config.toml
encoder_arch = "resnet"
encoder_norm = "batchnorm"
max_precond_dim = 1536
Rows from block 7 of the encoder of a small image FSQ autoencoder, named by matrix and row number. Rows with one number belong to one channel. Each number is 50 + 10 x the weight over its row's rms, rounded and kept within 0 to 99. All counts start at 0.
Before each channel's rows are labels from the 100 images, of 14976, where the channel reaches its highest value: "top examples" is what is common among them. Only what is clearly more common there than usual is listed. The data: photos of plants, animals and fungi (iNaturalist). In brackets: how many of the 100.
# convs0: first 3x3 conv (encoder.blocks.7.convs.0.weight, 96x96x3x3, each kernel summed), inputs 0-95
# convs1: second 3x3 conv (encoder.blocks.7.convs.1.weight, 96x96x3x3, transposed, each kernel summed), outputs 0-95

top examples: class Aves (95); phylum Chordata (95)
convs0.87:44 39 46 35 39 67 58 67 58 37 62 29 59 38 71 37 51 59 55 45 47 55 50 55 50 51 54 58 34 64 33 59 48 53 64 37 38 52 48 36 57 63 44 57 55 61 49 48 56 50 47 35 48 58 62 49 46 38 45 45 50 55 63 46 55 36 48 36 46 56 64 65 39 44 42 64 61 51 58 54 61 58 41 64 33 73 51 51 51 33 45 38 33 51 51 43
convs1.87:52 49 61 67 60 50 43 56 56 36 47 43 41 55 48 65 43 51 55 41 45 62 57 33 55 38 51 50 59 42 48 56 42 68 56 44 58 44 48 76 51 65 68 48 40 59 40 52 59 56 78 39 61 60 53 37 72 56 62 44 36 58 41 51 49 47 36 73 54 58 61 34 60 58 55 50 54 39 45 45 55 51 65 66 54 39 50 54 44 62 39 47 50 52 63 45

top examples: order Coleoptera (29); family: Coccinellidae (28)
convs0.45:46 49 49 34 39 61 50 47 62 29 65 72 48 41 49 63 45 52 57 42 48 34 71 56 51 52 47 50 65 61 38 58 50 42 49 60 57 38 47 49 41 44 52 57 50 82 45 66 71 28 46 50 56 56 41 39 49 62 43 27 50 44 54 54 61 47 72 56 46 51 43 42 45 53 46 51 40 48 32 36 56 53 53 46 48 51 43 52 44 60 45 47 42 44 33 57
convs1.45:33 48 16 43 36 55 47 41 38 62 42 48 55 59 55 48 55 55 41 67 53 51 42 57 52 37 59 48 34 39 62 45 52 47 51 44 44 50 35 52 58 34 51 48 67 33 55 29 44 62 69 52 56 58 48 51 48 51 63 54 29 53 38 49 46 52 31 45 62 40 51 69 53 47 47 44 64 60 56 65 66 55 46 44 45 56 58 52 58 41 57 55 67 40 50 46

top examples: phylum Chordata (92); class Aves (91)
convs0.31:51 41 59 46 38 50 50 63 48 49 44 56 59 47 42 50 41 54 52 77 44 45 45 37 39 53 59 48 52 43 64 47 49 51 52 50 40 50 50 42 39 55 46 40 41 35 27 64 54 46 34 55 44 60 57 54 56 54 79 56 62 65 63 48 35 43 49 58 70 56 32 57 48 55 65 64 50 40 60 52 34 42 75 49 36 29 51 47 51 54 56 55 53 47 34 46
convs1.31:44 49 22 56 61 30 59 46 46 40 40 46 43 65 43 47 46 45 53 38 45 33 40 37 54 50 41 67 41 57 28 46 58 49 42 56 62 44 53 49 62 39 52 52 58 43 62 45 63 51 57 50 57 49 45 41 44 54 39 39 27 51 42 55 53 50 46 49 38 26 65 60 41 40 37 35 43 46 40 41 60 55 39 41 57 57 45 64 57 32 33 50 62 61 47 57

top examples: class Aves (94); phylum Chordata (94)
convs0.59:60 44 45 60 68 37 61 60 56 57 57 46 52 40 54 44 28 32 48 42 54 50 47 49 56 44 37 59 46 52 50 40 41 48 30 43 55 49 53 49 65 36 57 64 46 39 47 18 49 33 50 62 48 66 68 57 51 54 60 54 54 50 38 50 39 60 57 51 58 42 43 33 43 61 44 42 53 48 50 40 50 46 47 42 49 50 73 63 54 53 57 43 78 40 32 51
convs1.59:57 62 50 44 38 44 50 52 55 45 45 50 49 45 56 44 58 59 47 59 49 41 64 43 51 34 60 34 69 45 60 47 52 40 53 57 48 49 56 56 35 43 45 37 53 45 49 39 53 74 36 33 65 66 38 68 57 54 36 45 30 52 54 55 39 53 30 57 53 67 77 42 53 29 61 56 50 37 41 38 47 53 51 57 38 50 32 36 39 47 57 52 50 51 42 43

top examples: class Aves (95); phylum Chordata (95)
convs0.82:34 29 52 41 70 54 34 57 54 42 72 42 44 42 55 60 40 49 41 38 46 53 52 56 57 52 40 49 56 45 60 61 47 64 40 36 41 46 42 50 50 63 67 41 51 63 70 42 49 51 63 56 39 48 52 63 51 54 54 32 61 54 47 50 52 51 34 52 47 79 43 47 34 44 40 60 52 34 45 47 52 48 56 73 62 59 56 53 61 41 36 61 52 59 42 57
convs1.82:46 66 71 68 36 43 56 59 47 51 42 46 57 64 50 48 54 68 73 57 50 39 50 41 51 67 65 55 39 49 34 38 44 39 46 45 45 42 43 50 42 64 52 68 59 41 51 67 73 56 57 52 60 58 49 49 33 43 50 60 38 53 49 46 53 57 70 57 52 46 46 49 66 63 55 32 49 71 54 67 33 45 38 58 46 45 53 57 61 52 51 39 48 48 53 51

top examples: class Aves (90)
convs0.2:69 56 60 59 57 43 52 70 43 62 49 40 56 64 43 57 44 46 31 49 44 66 48 44 59 60 49 38 56 71 53 55 39 34 22 51 41 48 48 56 38 52 49 54 59 29 72 50 68 54 56 50 40 38 46 61 46 61 41 40 55 48 43 36 45 43 42 46 36 38 57 64 31 54 49 43 63 47 65 55 41 45 41 44 47 58 38 44 50 54 57 54 61 49 36 45
convs1.2:20 49 54 50 43 63 45 41 46 49 48 47 49 31 44 47 62 32 59 43 50 29 56 55 42 62 47 60 34 37 60 48 61 42 56 37 65 40 42 50 50 46 54 39 52 44 27 43 36 44 42 51 48 51 43 58 44 40 41 48 39 40 66 52 46 59 59 49 74 68 35 39 56 56 47 42 27 55 35 49 38 45 66 50 56 53 51 55 45 62 44 58 58 41 44 52

top examples: phylum Chordata (93); class Aves (92)
convs0.26:39 46 66 60 26 50 60 57 50 51 48 76 59 56 35 51 47 45 57 64 40 51 55 28 51 57 55 40 51 26 57 35 33 59 49 44 57 48 48 46 32 50 52 61 46 40 42 61 63 45 53 52 47 63 41 51 64 60 59 60 44 54 51 41 50 43 61 51 58 31 35 58 46 46 68 62 46 49 44 43 33 52 60 52 35 32 40 64 44 63 60 57 56 42 51 51
convs1.26:49 32 40 56 68 34 42 41 44 51 51 46 60 55 43 41 42 49 49 48 61 33 50 51 50 63 59 58 51 63 34 58 68 30 43 48 44 46 51 36 62 51 56 36 47 46 46 59 53 60 35 48 53 33 59 48 39 62 38 37 60 47 53 67 58 53 45 49 43 36 69 36 40 68 39 48 46 32 45 57 67 42 52 46 42 71 67 36 61 42 41 46 55 48 51 52

top examples: phylum Chordata (92); class Aves (91)
convs0.5:55 43 66 56 57 38 48 74 45 43 59 56 64 47 44 51 65 59 42 64 50 60 49 45 49 18 48 51 40 37 51 47 49 34 35 56 65 50 53 59 76 61 62 56 35 55 39 59 45 51 56 57 30 64 43 55 49 55 56 50 54 57 48 50 53 44 40 49 37 39 61 55 47 42 53 56 54 40 44 40 35 55 41 60 56 36 66 36 44 39 49 36 50 55 36 35
convs1.5:45 61 56 41 36 35 58 45 32 62 44 65 47 43 25 46 44 43 34 42 60 41 57 51 46 49 50 48 43 62 54 37 60 30 39 44 56 44 53 46 25 41 39 40 46 41 40 45 40 49 34 45 57 29 44 62 62 46 31 55 40 49 44 49 53 51 52 39 46 25 49 46 50 60 47 41 44 56 47 57 65 44 47 45 47 70 46 48 50 35 42 63 67 42 45 43

top examples: phylum Chordata (92); class Aves (91)
convs0.24:59 45 64 42 47 42 59 51 60 36 52 36 45 29 51 51 75 54 50 48 54 59 49 60 52 65 56 40 53 48 46 49 64 48 34 54 58 60 52 62 38 58 43 37 60 27 49 28 49 52 32 50 56 64 43 50 53 42 56 49 45 41 61 45 38 63 50 76 59 39 37 41 42 43 51 54 49 54 47 57 48 48 30 48 44 49 49 56 49 44 50 45 63 79 36 65
convs1.24:50 54 62 46 65 49 46 45 42 58 45 69 67 56 59 50 25 41 53 59 46 41 40 47 43 45 51 60 55 40 64 52 23 38 50 44 53 53 38 49 49 44 52 74 56 57 53 67 35 38 51 39 42 41 57 55 36 46 44 39 46 56 52 49 56 58 44 34 58 46 72 56 47 33 69 55 52 59 44 41 52 47 39 50 60 47 47 51 45 63 58 53 29 24 44 51

top examples: phylum Chordata (95); class Aves (94)
convs0.20:61 48 37 64 62 51 40 44 42 65 39 22 58 47 39 42 37 49 42 54 37 49 50 45 49 72 39 61 60 56 67 53 30 46 43 43 57 49 46 57 55 60 59 46 45 57 55 51 51 41 38 54 56 52 52 60 48 42 55 63 57 36 53 63 43 31 45 56 77 51 42 46 49 46 49 47 41 53 34 44 52 49 72 52 45 49 56 52 56 55 43 65 50 83 55 39
convs1.20:50 57 32 42 45 43 45 39 36 39 75 64 57 32 58 60 63 53 49 65 44 46 45 53 48 33 62 43 48 37 38 38 77 71 53 57 46 51 69 41 39 55 44 44 58 45 45 41 48 61 60 56 52 56 62 60 51 57 62 44 55 62 61 49 63 66 61 58 48 47 40 50 54 36 56 59 62 42 44 54 34 47 50 39 64 32 38 50 41 37 45 45 50 52 47 51

top examples: class Aves (88)
convs0.77:64 58 53 41 73 58 40 57 55 57 52 40 49 54 43 53 44 43 43 54 56 33 64 63 44 62 53 28 35 46 72 52 72 46 50 64 49 53 37 31 56 65 38 43 48 44 49 56 37 47 47 55 54 58 47 53 45 61 42 60 50 57 41 40 46 56 41 66 32 56 50 36 24 40 46 34 49 59 50 49 46 37 42 43 70 63 45 46 46 52 54 56 48 59 34 52
convs1.77:37 32 47 52 22 34 52 35 50 58 38 46 47 36 47 51 52 41 42 56 45 46 37 48 39 27 35 50 47 54 34 56 39 42 36 33 50 56 48 44 42 36 49 49 55 36 52 43 53 33 64 56 49 45 42 47 43 43 44 47 48 46 59 52 52 33 38 42 45 47 29 66 49 53 48 57 43 50 59 36 29 54 41 50 42 27 42 46 51 54 44 31 38 36 49 47