python train.py --downsampling_factor=8 --encoder_stem="deep" --decoder_activation="relu" --decoder_blocks_per_level=2 --residual_init="none" --optimizer="soap" --adamw_lr_other_params=0.0029
Rows from block 2 of the decoder of a small image FSQ autoencoder, named by matrix and row number. Each number is 128 + 32 x the weight over its row's rms, rounded and kept within 0 to 255. All counts start at 0. Numbers have three digits each.
Before each channel's rows are labels from the 100 images, of 14976, where the channel reaches its highest value: "top examples" is what is common among them. Only what is clearly more common there than usual is listed. The data: photos of plants, animals and fungi (iNaturalist). In brackets: how many of the 100.
# conv: 3x3 conv (decoder.mid.2.conv.weight, 256x256x3x3, each kernel summed), inputs 128-255

top examples: class Aves (86)
conv.86:126135148141130113164158157109182151081127140106110119169107178153183154111092140053145166129150148153139093097144163095117137137117171152074138103110107158153082133092078096070132169110142110112116161104106151145157075207124143132102136124102255111126121145081134142081148073141098028117187131126128165172116138081150110128145126108089187136115156128136153158130117189115111128089089

top examples: phylum Chordata (92); class Aves (91); order Passeriformes (54)
conv.226:080136080111145135131139131127189083092153103107121161129161144097174050064101139192177140177130179127143118116099115145164168114157132135136178100131058141117105139117046157137092107115046075194141122122104154105108081131108104160150186090125106106157108134140117108161187145148162127137145096162135157112139109112171139158126127142168178121140126146095154120089139141074144130149161

top examples: phylum Chordata (93); class Aves (92); order Charadriiformes (31)
conv.234:130087093122171197111126142127168141127105108134153069116126059110100142172077121168078141117054200094150155170151079161158130091149177159100087142103151098130114108134074136126156134091159093138142116060114100141140153069122129162132121077153175084171154133106106066129112150098157180156129103167077056122129165112174118075133097152138183139184136123094101144160159126078188148082136

top examples: phylum Arthropoda (67); class Insecta (63)
conv.185:120085134156156027116153118111136185127187123108117148140122136136109147175122099109153165148140117141124072139092165148118100133160115101096157149093073129163134146091083130129181142098108105214118122167114137126119089123088149098109105145125060056138107131107205118129119065138089127127147163011113106164175097106133118187148186118177115114148143146145044129176130120098188132096122

top examples: class Aves (88)
conv.147:145254098107118101104119102107093074163133124138137100136119114130129120077128144147168106153184081080147191131131078094141160105150093128135101132158127131095118183138137111123162178105148081127128155082128142166111146111098137149154167090147118146166129221138117171109152156124100127157144103074182181130116151109089176142137128121097163141144152131155255139077112164141094106120160

top examples: phylum Arthropoda (60); class Insecta (59); order Lepidoptera (31)
conv.26:143079101149072129120195161096174174116099159128072205112171149130087135187107078153081118115103183156153065121173147101143130114130116142114132189141110187115152083132084129129136171171084141085151146215114139229172101159161125143123117103093111149114175104154116073183169107144137114083137142138120052109127118134073134102145100093125120167114132163161061112100105158128180165125138

top examples: phylum Chordata (97); class Aves (96); order Accipitriformes (28)
conv.35:106133156160101161152101055100085135147071067109151231120087140126118120155143180155111127099095187089117085163108130125087072179096191114118134103159178146154164086054110091083126205109153178124118119177145104178132089111145108097128154116166160110136090117183092083136103091094160136130152167119106066129198083100118106163205128149123121155161101082158090100118125112148094116159113

top examples: class Aves (86)
conv.188:156073089044119167148141106161112129097133110113103094168158097128152117208131184157121139133132046124183186126125088126115167131163102058157152100075092174111121109121113092167124105119095178212139141128186094152142118085115046107137163131137097181111131076192149127167057137115139191108096157133167110123144099081105090141100143132135134140142127112109082128133105075135167160170119

top examples: class Aves (85)
conv.44:140166117111152180092148133107153244092137106129130079125098145128120127255139087132116116140126112099184204131079156148128134147143122138140098163112118111118139106134137142179046169126106165173149123134131082069222101103094107141151073120158126164134135069092123141175114173138088124143111163110108109110158130086137095155138145109070094152136129090103092074130129115106029176143125

top examples: class Aves (85); order Charadriiformes (33)
conv.127:097055131155144206123102169171156131106209112130103168130155193136130140129127125010089096072100160143165039106153157114148108138084108135133151094111072126102152089147161133144134117168069106120170089147135152133154209139160154106136124145103211112117141089093139092172149152106119127116140137202113055174103131128123098025151114146122149136133159156131043134107164162174189147159123

top examples: phylum Chordata (94); class Aves (89); order Charadriiformes (30)
conv.238:144171161128168090116167105137111101169141138144126055101097112107155109130173136117132125120083068145156239145091127169110111161139143122146114194078196143107098090175143110139118135131173104145094142122174124088134138153131133094128187124151073119168133095100156131117143115114091158147084140060185126094186118145133151203135141130090106140187137105140117111117157107164088097111091

top examples: class Aves (92); phylum Chordata (92)
conv.232:123091102098120085159167153068192121140096162091083110132107117115120130109058127166161133121149134146102118172125113146103162091157041112082127117104062146137018137099046125069154141101152134169128123140081125124078088134076137109095108097103157143144131139114099169121144142147131070106157132112164173142123155097170118131155120153153092145144122141156191150151150150174134113094137

top examples: phylum Chordata (97); class Aves (92)
conv.138:123075174109084111105060146172133133135178085110147200172135153134152141099163131089114101123191145113189065088173112107127149145092111159111152098075094095195134170130143110103141157169124107088168125139149156132129159081140122134097128083090148099118150137132160122121121138154197137165127131168141152142109153093169142115114156135127152119057134157111176159089110120126193175157111

top examples: class Aves (83)
conv.129:134143084078131176104136207060150134145159111153083190136077123115150154157142112145118136142177103112107160108159097116143143149125136123143116105204174121120132089159150108125148149110169106090134108128116131211112137103144142131088163099086049119133083108137104148162103089103124135138089132133120163108128205177145183150103138097114143130070133255130117181115137154134109108155118

top examples: class Aves (85)
conv.132:143151080121131112066089091120155139115133118175185096176149136161161156164103143100099084125168149108124197089136110119120122121145069173147152142115100148165145129173132156111131100141111184096073121071130107114178196103130106151139178119127091112117110111146133101130135139121101094116117091156103154128134137072111107115109112081127168145203154125156150198155082159129110139127096

top examples: class Aves (85)
conv.171:136107137121136033142159156092090132138071117129119054141092098143128142169101151204148159127145041146128155139163091132106113124155156101130063141113155079118066150075111094111210103095160133150109161120115112118121154129056129134128054066157073175106130176140116144117126127114155145124122136050151146123157116142150102092148136142139116156181116109162161164138115080102098107157097

top examples: phylum Chordata (92); class Aves (90)
conv.218:117048150159104184116119150106083077101156141167122080123126125087119117111060162108108121104101128119168080140136131125106145075138095118125133111147136112115085092137069144107154166088117147153117122113117118119069117151135120092096166105068102134131130157113106137117158151095074111095099096221124142166139152143149153061136095118157128145155074147077117174129170172164162123077143

top examples: class Aves (94); phylum Chordata (94); order Accipitriformes (32); family: Accipitridae (27)
conv.84:106111111141121170066110115146181108138038139140073139140162160145187104111130129111163133179135132163139121097163158081114107142136138143120137135179060136091105181121098150142152123144087082107209143124078167143091133150147123189117135106153096141082104184134131084159180094139173124124113118255115128153128142146157132022136102133095116161143190113101111179092178139145113134170171

top examples: class Aves (83)
conv.237:096138134140105117098125144206131120196120127118172142121162105115105135147148075101153143108116073150120143119191129058103120103087085121133132189080106145178185132136202103153126121142116138140140091169106130098126109108142106077109115120118178160084105121116161108149166139092141132127144118146147099112138123136089144110146146136150128140113129116098255155173100161130159124165183

top examples: phylum Chordata (93); class Aves (91)
conv.82:146137100129125144150099077062074090133195097111107118141119161099162101137125154091113071149102215128078140111187138098170117124120116117101082097121118158159140082121115117130101216123149197125140047161152145127097123137162104130165176158129093139102139148143186031066166150155128145121120161100103102142156156108197144125129145149097070131179146150143075185154113138120109193078109

top examples: class Aves (84); order Charadriiformes (30)
conv.73:119182167140153119169134113103073131102123180073112140128117181112098095127112130107161115133130156112142108101107196133150110141114109180135133179083099146088147078150097123112113119135103137164169130125099110122140179134162083103133093081177124130136079057141112052147105143165120134120157140103082048120103124127158077170095108153136026144085122131127136114132144156099116117186106

top examples: phylum Arthropoda (86); class Insecta (84); order Coleoptera (26)
conv.202:131196117116116164110159121124135123152144134203126102188090085108150112122125109193085113144180140104119182127142110135081117115165138188128124126214163106191077119096078117114092169113131144163130101103074102120120116138149131145173121095153181156147110073113053133096096101095156122153116090185112200085165171090124209109115086128121095164101100110127115106147140102166100114104149

top examples: phylum Arthropoda (62); class Insecta (61); order Coleoptera (25)
conv.110:124059117130141125154125157158156177131011111131143174070170166138126148122149097102141110154096145092099066151073160126131130168146175138096159141168088144112198077158117118131199162123093066158145139186152118162128144105119128103098084189156076120141145164101081033137136147130082134134137135051164070118162121143102127207178095150148134099140222146125062149129137132146178165112108

top examples: phylum Arthropoda (73); class Insecta (70)
conv.105:115119107083149042115148151120128196139087107131135149116087132130112115132113142123142125129146129125079094133155172093143144146157136131166134131194141133167146089157161166158172117130141122170128172128153166178120154143122192165141153187173091102170089153091107135099074106099008125137141137004168088113141150157102158188155122122124203138111175149132178116123131158098163164100133

top examples: class Aves (95); phylum Chordata (95)
conv.168:092142095119157147164155129114189113111135158130085200115104157100112139108099102067205187131154150145084082120109100127106142140124105135114091066123106077146072126100071145087062126065091089156100148119125169160107100128094116155109165133062176109084105123132128179091113115146102041113158122107143209124159110108165083149124090149124201161126113147142148143114136141120220160159114

top examples: class Aves (85); order Charadriiformes (25)
conv.193:114201171098124088126155146211024178110094128087083108153119115144189099132123187157129112155170122108063183149188102153122140083174127174122129148128185089154121108114083111107180113110139101134093093130116127109117111157143145154107116102103042158164139172136090215130112132119150116165134130070112221100107114104121155133179132168119109207112097136099125102124176116084131150208109