python train.py --model="image FSQ autoencoder" --dataset="photos of plants, animals and fungi (iNaturalist)" --train_examples=155796 --image_size=64 --crop_scale_min=0.5 --horizontal_flip=false --translate=0.06 --color_jitter=0.1 --bottleneck="fsq" --downsampling_factor=8 --encoder_arch="resnet" --encoder_norm="batchnorm" --encoder_activation="silu" --encoder_drop_path=0.05 --encoder_depths=[3, 6, 3] --encoder_kernel_size=3 --encoder_stem="deep" --encoder_avg_pool_shortcut=false --encoder_widths=[48, 96, 192] --loss="mse" --latent_channels=5 --decoder_norm="groupnorm" --decoder_activation="relu" --decoder_weight_standardization=false --decoder_widths=[64, 128, 256, 256] --decoder_blocks_per_level=2 --decoder_block="plain" --decoder_attention=true --decoder_upsampling="transposed_conv" --levels=7 --init="torch_default" --residual_init="none" --optimizer="soap" --beta2=0.99 --learning_rate=0.0023 --beta1=0.95 --shampoo_beta=0.95 --eps=1e-08 --precondition_frequency=10 --max_precond_dim=1536 --merge_dims=false --one_sided=false --adamw_lr_other_params=0.0029 --max_grad_norm=0.5 --gradient_centralization=true --ema_decay=0.995 --max_steps=5800 --batch_size=128 --epochs=4.8 --lr_schedule="constant" --warmup_steps=290 --weight_decay=0.1 --adamw_weight_decay_other_params=0.05
Rows from block 8 of the encoder of a small image FSQ autoencoder, named by matrix and row number. Rows with one number belong to one channel. Each number is 500 + 40 x the weight over its row's rms, rounded and kept within 0 to 999. All counts start at 0. Numbers have three digits each.
After each channel's rows are labels from the 100 images, of 14976, where the channel reaches its highest value: "colour at peak" is the nearest of a few named colours to the mean colour under the peak. Only what is clearly more common there than usual is listed. The data: photos of plants, animals and fungi (iNaturalist). In brackets: how many of the 100, against the usual share in percent.
# convs0: first 3x3 conv (encoder.blocks.8.convs.0.weight, 96x96x3x3, each kernel summed), inputs 0-95
# convs1: second 3x3 conv (encoder.blocks.8.convs.1.weight, 96x96x3x3, transposed, each kernel summed), outputs 0-95

convs0.52:535463499541483582520516553541445493507457513438511477418456525548524442552491490458421516551506513469580479545448462492561424541528441483485415575474503503495472486471502475438487496481510544503502481564482565453503610512454500500492550468506450557563505510532499498536478510488462480539
convs1.52:505576448439542475520554485537432479541541495519520540513462428517423557467548516551511495378461518497533460446520503477502492494479466476447508498560493540502523444508502456490518514481486433488519507528507507543566526511438530486498570562467457488526522534547523536499632454494522468447
colour at peak: white (100 vs 6.7)

convs0.80:548529570503447514445461488567451529430443464510510433602460456514506542425540467514486529540531478497506439514542515617449511458491535511477480502495436523473574501452542485507443543494487512520539535503429489509473557541509490474538558492472460540457539477501469478524502512461519591495
convs1.80:447477548553534530551526518516524509501504476583496498469517593474496444566526519432574451526489500486522548517506508434476435513484524512481458419491550493491400517478452478513551511416517508473399526498525567505470471505534485461450521560489524441497488480502518503562521479564578456508
colour at peak: white (91 vs 6.7)

convs0.49:545478508516478484513449600439482533528468486485541545591521499474526450524449460527488496587463476489468479448494518475540496518496493581506449481500443456554517538520540587435492451451472493493522502534486430625512460430525501509500460513518487498447500497520540495465504530572471431453
convs1.49:481489567474540519499439473544586518480488589550495464492494598509525572478493565500515539486542495501502495473548542508433478530523505486497527461453511533463475541634509467482549514469507511479484524510570494460438494508448443549473446492474517481525494512492476437537497416508552497597
colour at peak: black (33 vs 4.9)

convs0.8:520457558494436454507513518527520508441458531444465527509451437522513514559503521483464495452489447508424506499484533460550496569426495515498500514506438468538462529534534484469512469405492539550493505467547531542477523532486533496491476473478476456604499447514530502491469524586449639449
convs1.8:526535496472568569463509534454452483455506566556489431560498551549487454445539474510476481498479545538491456543508529550499580447549492581531477571586531478463555541426506513558528524529502459504463482508469536492520509510502462512498497521554496563556478517530473486476503509467543594583
colour at peak: white (100 vs 6.7)

convs0.76:553504551500604501469552579390540475458492532490504524490508511465512527498511428511519500457510459511504508500489471493595469501471543500524500447496515415522513463531461483474508517468529500532494500474501469592440469502413526479612464501543522491575567512499481489478504456459459513410
convs1.76:505522519499448465538519434551501534570496490430471435489492544468513443514441540461510522481515481459491468501501560518461496468519463560458500564533558531470463530469521517468525484570403503511501522500451481443506585500636491510415463530478557488479465478441458447469519482519453479540
colour at peak: white (100 vs 6.7)

convs0.66:545444527484517514511447530475524468502442535473532516490555547501473544542627493491471496415474431523522474558497493513574466499550463481554446500476499487532488479478472485546595455480549415505497529560470539518494526461421447511469447505525525543441511456492547499573556527455482474476
convs1.66:487529510483495472509450461540511517456547485494575569453507465505478511469435503524486503586509649544462528453504492475430487470501559450444494477557540537524478523459496483504430539488492504493513575499530414472462505490537538490436483536548423467463545582518482498498451527497549489520
colour at peak: white (100 vs 6.7)

convs0.33:547416528490467490484505501502453546503515494471560527461465458493501494507532531474473523532571505477407473527479483584452518480488533470581483557523654481513499511483492491478405519482462477498540468524524475516490430490461509561572482515464482514478475539420457536483471508551580463511
convs1.33:484610533480511469498566525549473489572459518499547467490517502501486475488441456523498521498495513496532525497518466502456445500562519472426514414505383551530455531528520444479615467448603478513546508514509506510495492546435455486494516474496469509561552458510568520507560488513462478521
colour at peak: white (92 vs 6.7)

convs0.41:606558532507487523514452511436508523515466516484501472558475510394506503516553530470535527529502432442433485518529518542470485512565500549493506495479484447490519475475445470491480506478486523528554496507515482478468464479517488523600503478501539548420448521536451451487540499613418405522
convs1.41:469475463526475439560489515583451448473522503523515511499444577502563541518421483492515506498548537512472510496476525475518547523420450442496525466543607511493509558542604459483497528499479513481543465507478481487558475466498535515425434510531534472529540521458419470452446470444523453471
colour at peak: black (34 vs 4.9)

convs0.89:590468543562452443476488512454482501432420514496477521582521454507556465530555504475504538440542509481512449583429532529503525456497457570493506508560468495490470461465504446580520473496480472545504525533476520570538496455460526515542517512495500566481496427520458439466557445504521512432
convs1.89:526573586467516515476474471453551514483490498563564464476506477532432541471492512552499504526477482486443497453528465487517505439554516492499445520495583469564588516505518547476498497477536550508446513493481456449436492575589533502449452464543539526517499580453481510581473555493513495572
colour at peak: white (100 vs 6.7)

convs0.37:463396537489610511519535512463428521456540501480500471520519542493499512490504549507472533508503473465502456422547484525545476490529483545556490473419528520446525524567506478420522505512543502497505472469466491572441532475444498523517506412503540457598435473496543475567543464513431512493
convs1.37:551529551488454498483492519510441400533512487495460501485454492490479529509478456543548506509577541449493555537487469501451531561457477478460463583493512466500500487477498464489567457503476441462565521472512486486517529552532536470408487497480514472521578488561534585370530532559491452494
colour at peak: white (100 vs 6.7)

convs0.16:545493510564434440596506430545517580509465466509464446528439509518586487466505514506504492511491461475490438587479498499445486533476551485502439484542435411455529577565461496490500479470488473484552509470507561489503531552511508538473507465482518560523459492543495492448513516591440488508
convs1.16:488503522487552534497506487491529437529565535538570523519549534518514517572485489467566535518448530485513516428511477532557497480541486528435491522506495552515471425556519518516524503550524563497481479508522528485426533446527455544542510493591555485471555549404507508581568513444568571504
colour at peak: white (100 vs 6.7)

convs0.18:520495535550422524547480472522440497497488469516522462541516524540509459525523529515556513529490500551540475545501520584452555546499516447450547532493513489496514482422458391516476556492466435499500545491417544472445513588464387489492502503456450536510475473491526479465511459578553464521
convs1.18:523485470519605462509481492496525493503488473516549545475455471468498547474542489464463510477529477503493488473491424472505489440412441498520461421498469606452512501536529508466535485507532544520427487493492479535537479500535553523485586526504514491513573561482490541668516481493502454517
colour at peak: white (100 vs 6.7)

convs0.59:521475548467468516541493453445519501521501482555482636466457473563435527491545530546457533438545519555506482503485488528481509468503536429563495557483481459539573493520458483546501453507519453456450530491503521463525531418476488526498492466472526520478552391498493479458491461567584529464
convs1.59:441503464583478540526481524539513538500499512496562477531539559485551490508468483491515470538500484498530508463525543495520524566520529490444483491581541534527473531443523517474440561543497539560527558478498522571439510466489500488559473553517519514563464636508500485534467557409577487566
colour at peak: black (51 vs 4.9)

convs0.36:513484517498493621493541569470472464464458602467491562485421483561525516525460526470474553502510494517458415469498498565502536541544460481555463549518479497476498472461455483450463479516533484525415493468457542498497560479476506514478507443507533507534462492564556518507469498499372531481
convs1.36:450497474472473433490499616471417474534467539530500433560503543543465526480452498514497494526545434533515481487490532441457578461479539545486475505451463419509538498461509464553491534435489457507495477574504509441515477563448550475484479464473467513537541512500471434474527463434483589490
colour at peak: white (100 vs 6.7)

convs0.56:463526498502455513522501483537561515477501454570509424524505544473535516435511485572539493484502485486456426445542519507452509496483480587540478472586542478484481526433420493501555451505476477483534527532437487546487546481458553439471488521539497520500634490516412482519524553490484453547
convs1.56:482496584484489434511493494497452448499517433442545514517480479457508434538502459434478456555483421524500586488455444526449492463464523455506476442385479503516501516450496517510470495524488500524521466473484490449526498470496455540557589453496489446555453531478547506444476394481543494524
colour at peak: white (100 vs 6.7)

convs0.26:481517556589514458465553563511459518508532525480496486525479578425430505504534467522470489576482449479448507524461477453458500512497499449512424433476575539522549463483476511488517492542518500460517437529428512470498472517473533472481549572490446486598554508537484485535445540527413455503
convs1.26:478501513435520513508542488537486477532536489449494506499484458560491443480520484460486524391522540514506482489512520441510444475476524433485522463559437551443457459507490461440453503521398470512475546510441474569539481426468431491579558480507422454453452487532446517539510473461556468500
colour at peak: white (100 vs 6.7)

convs0.65:425499541457548511513458603489462453516520550468564489472483552454479543499501432496484505470470478467441489435515520539501460504567487441413455512483504524534551479602516533483502493453553499478518536554559487531477455509486452526537490528490495438477506491517491511531497472571473378563
convs1.65:511491459538474447498461462489501535479444549545475505496487455455483435518501602536491462634506493490486478489488436466474510488535482446548572444496511502458481499508480453471475425427479491476539506514568477580499477434540569478505492483561476433505553540490529436512475491463476441446
colour at peak: black (85 vs 4.9)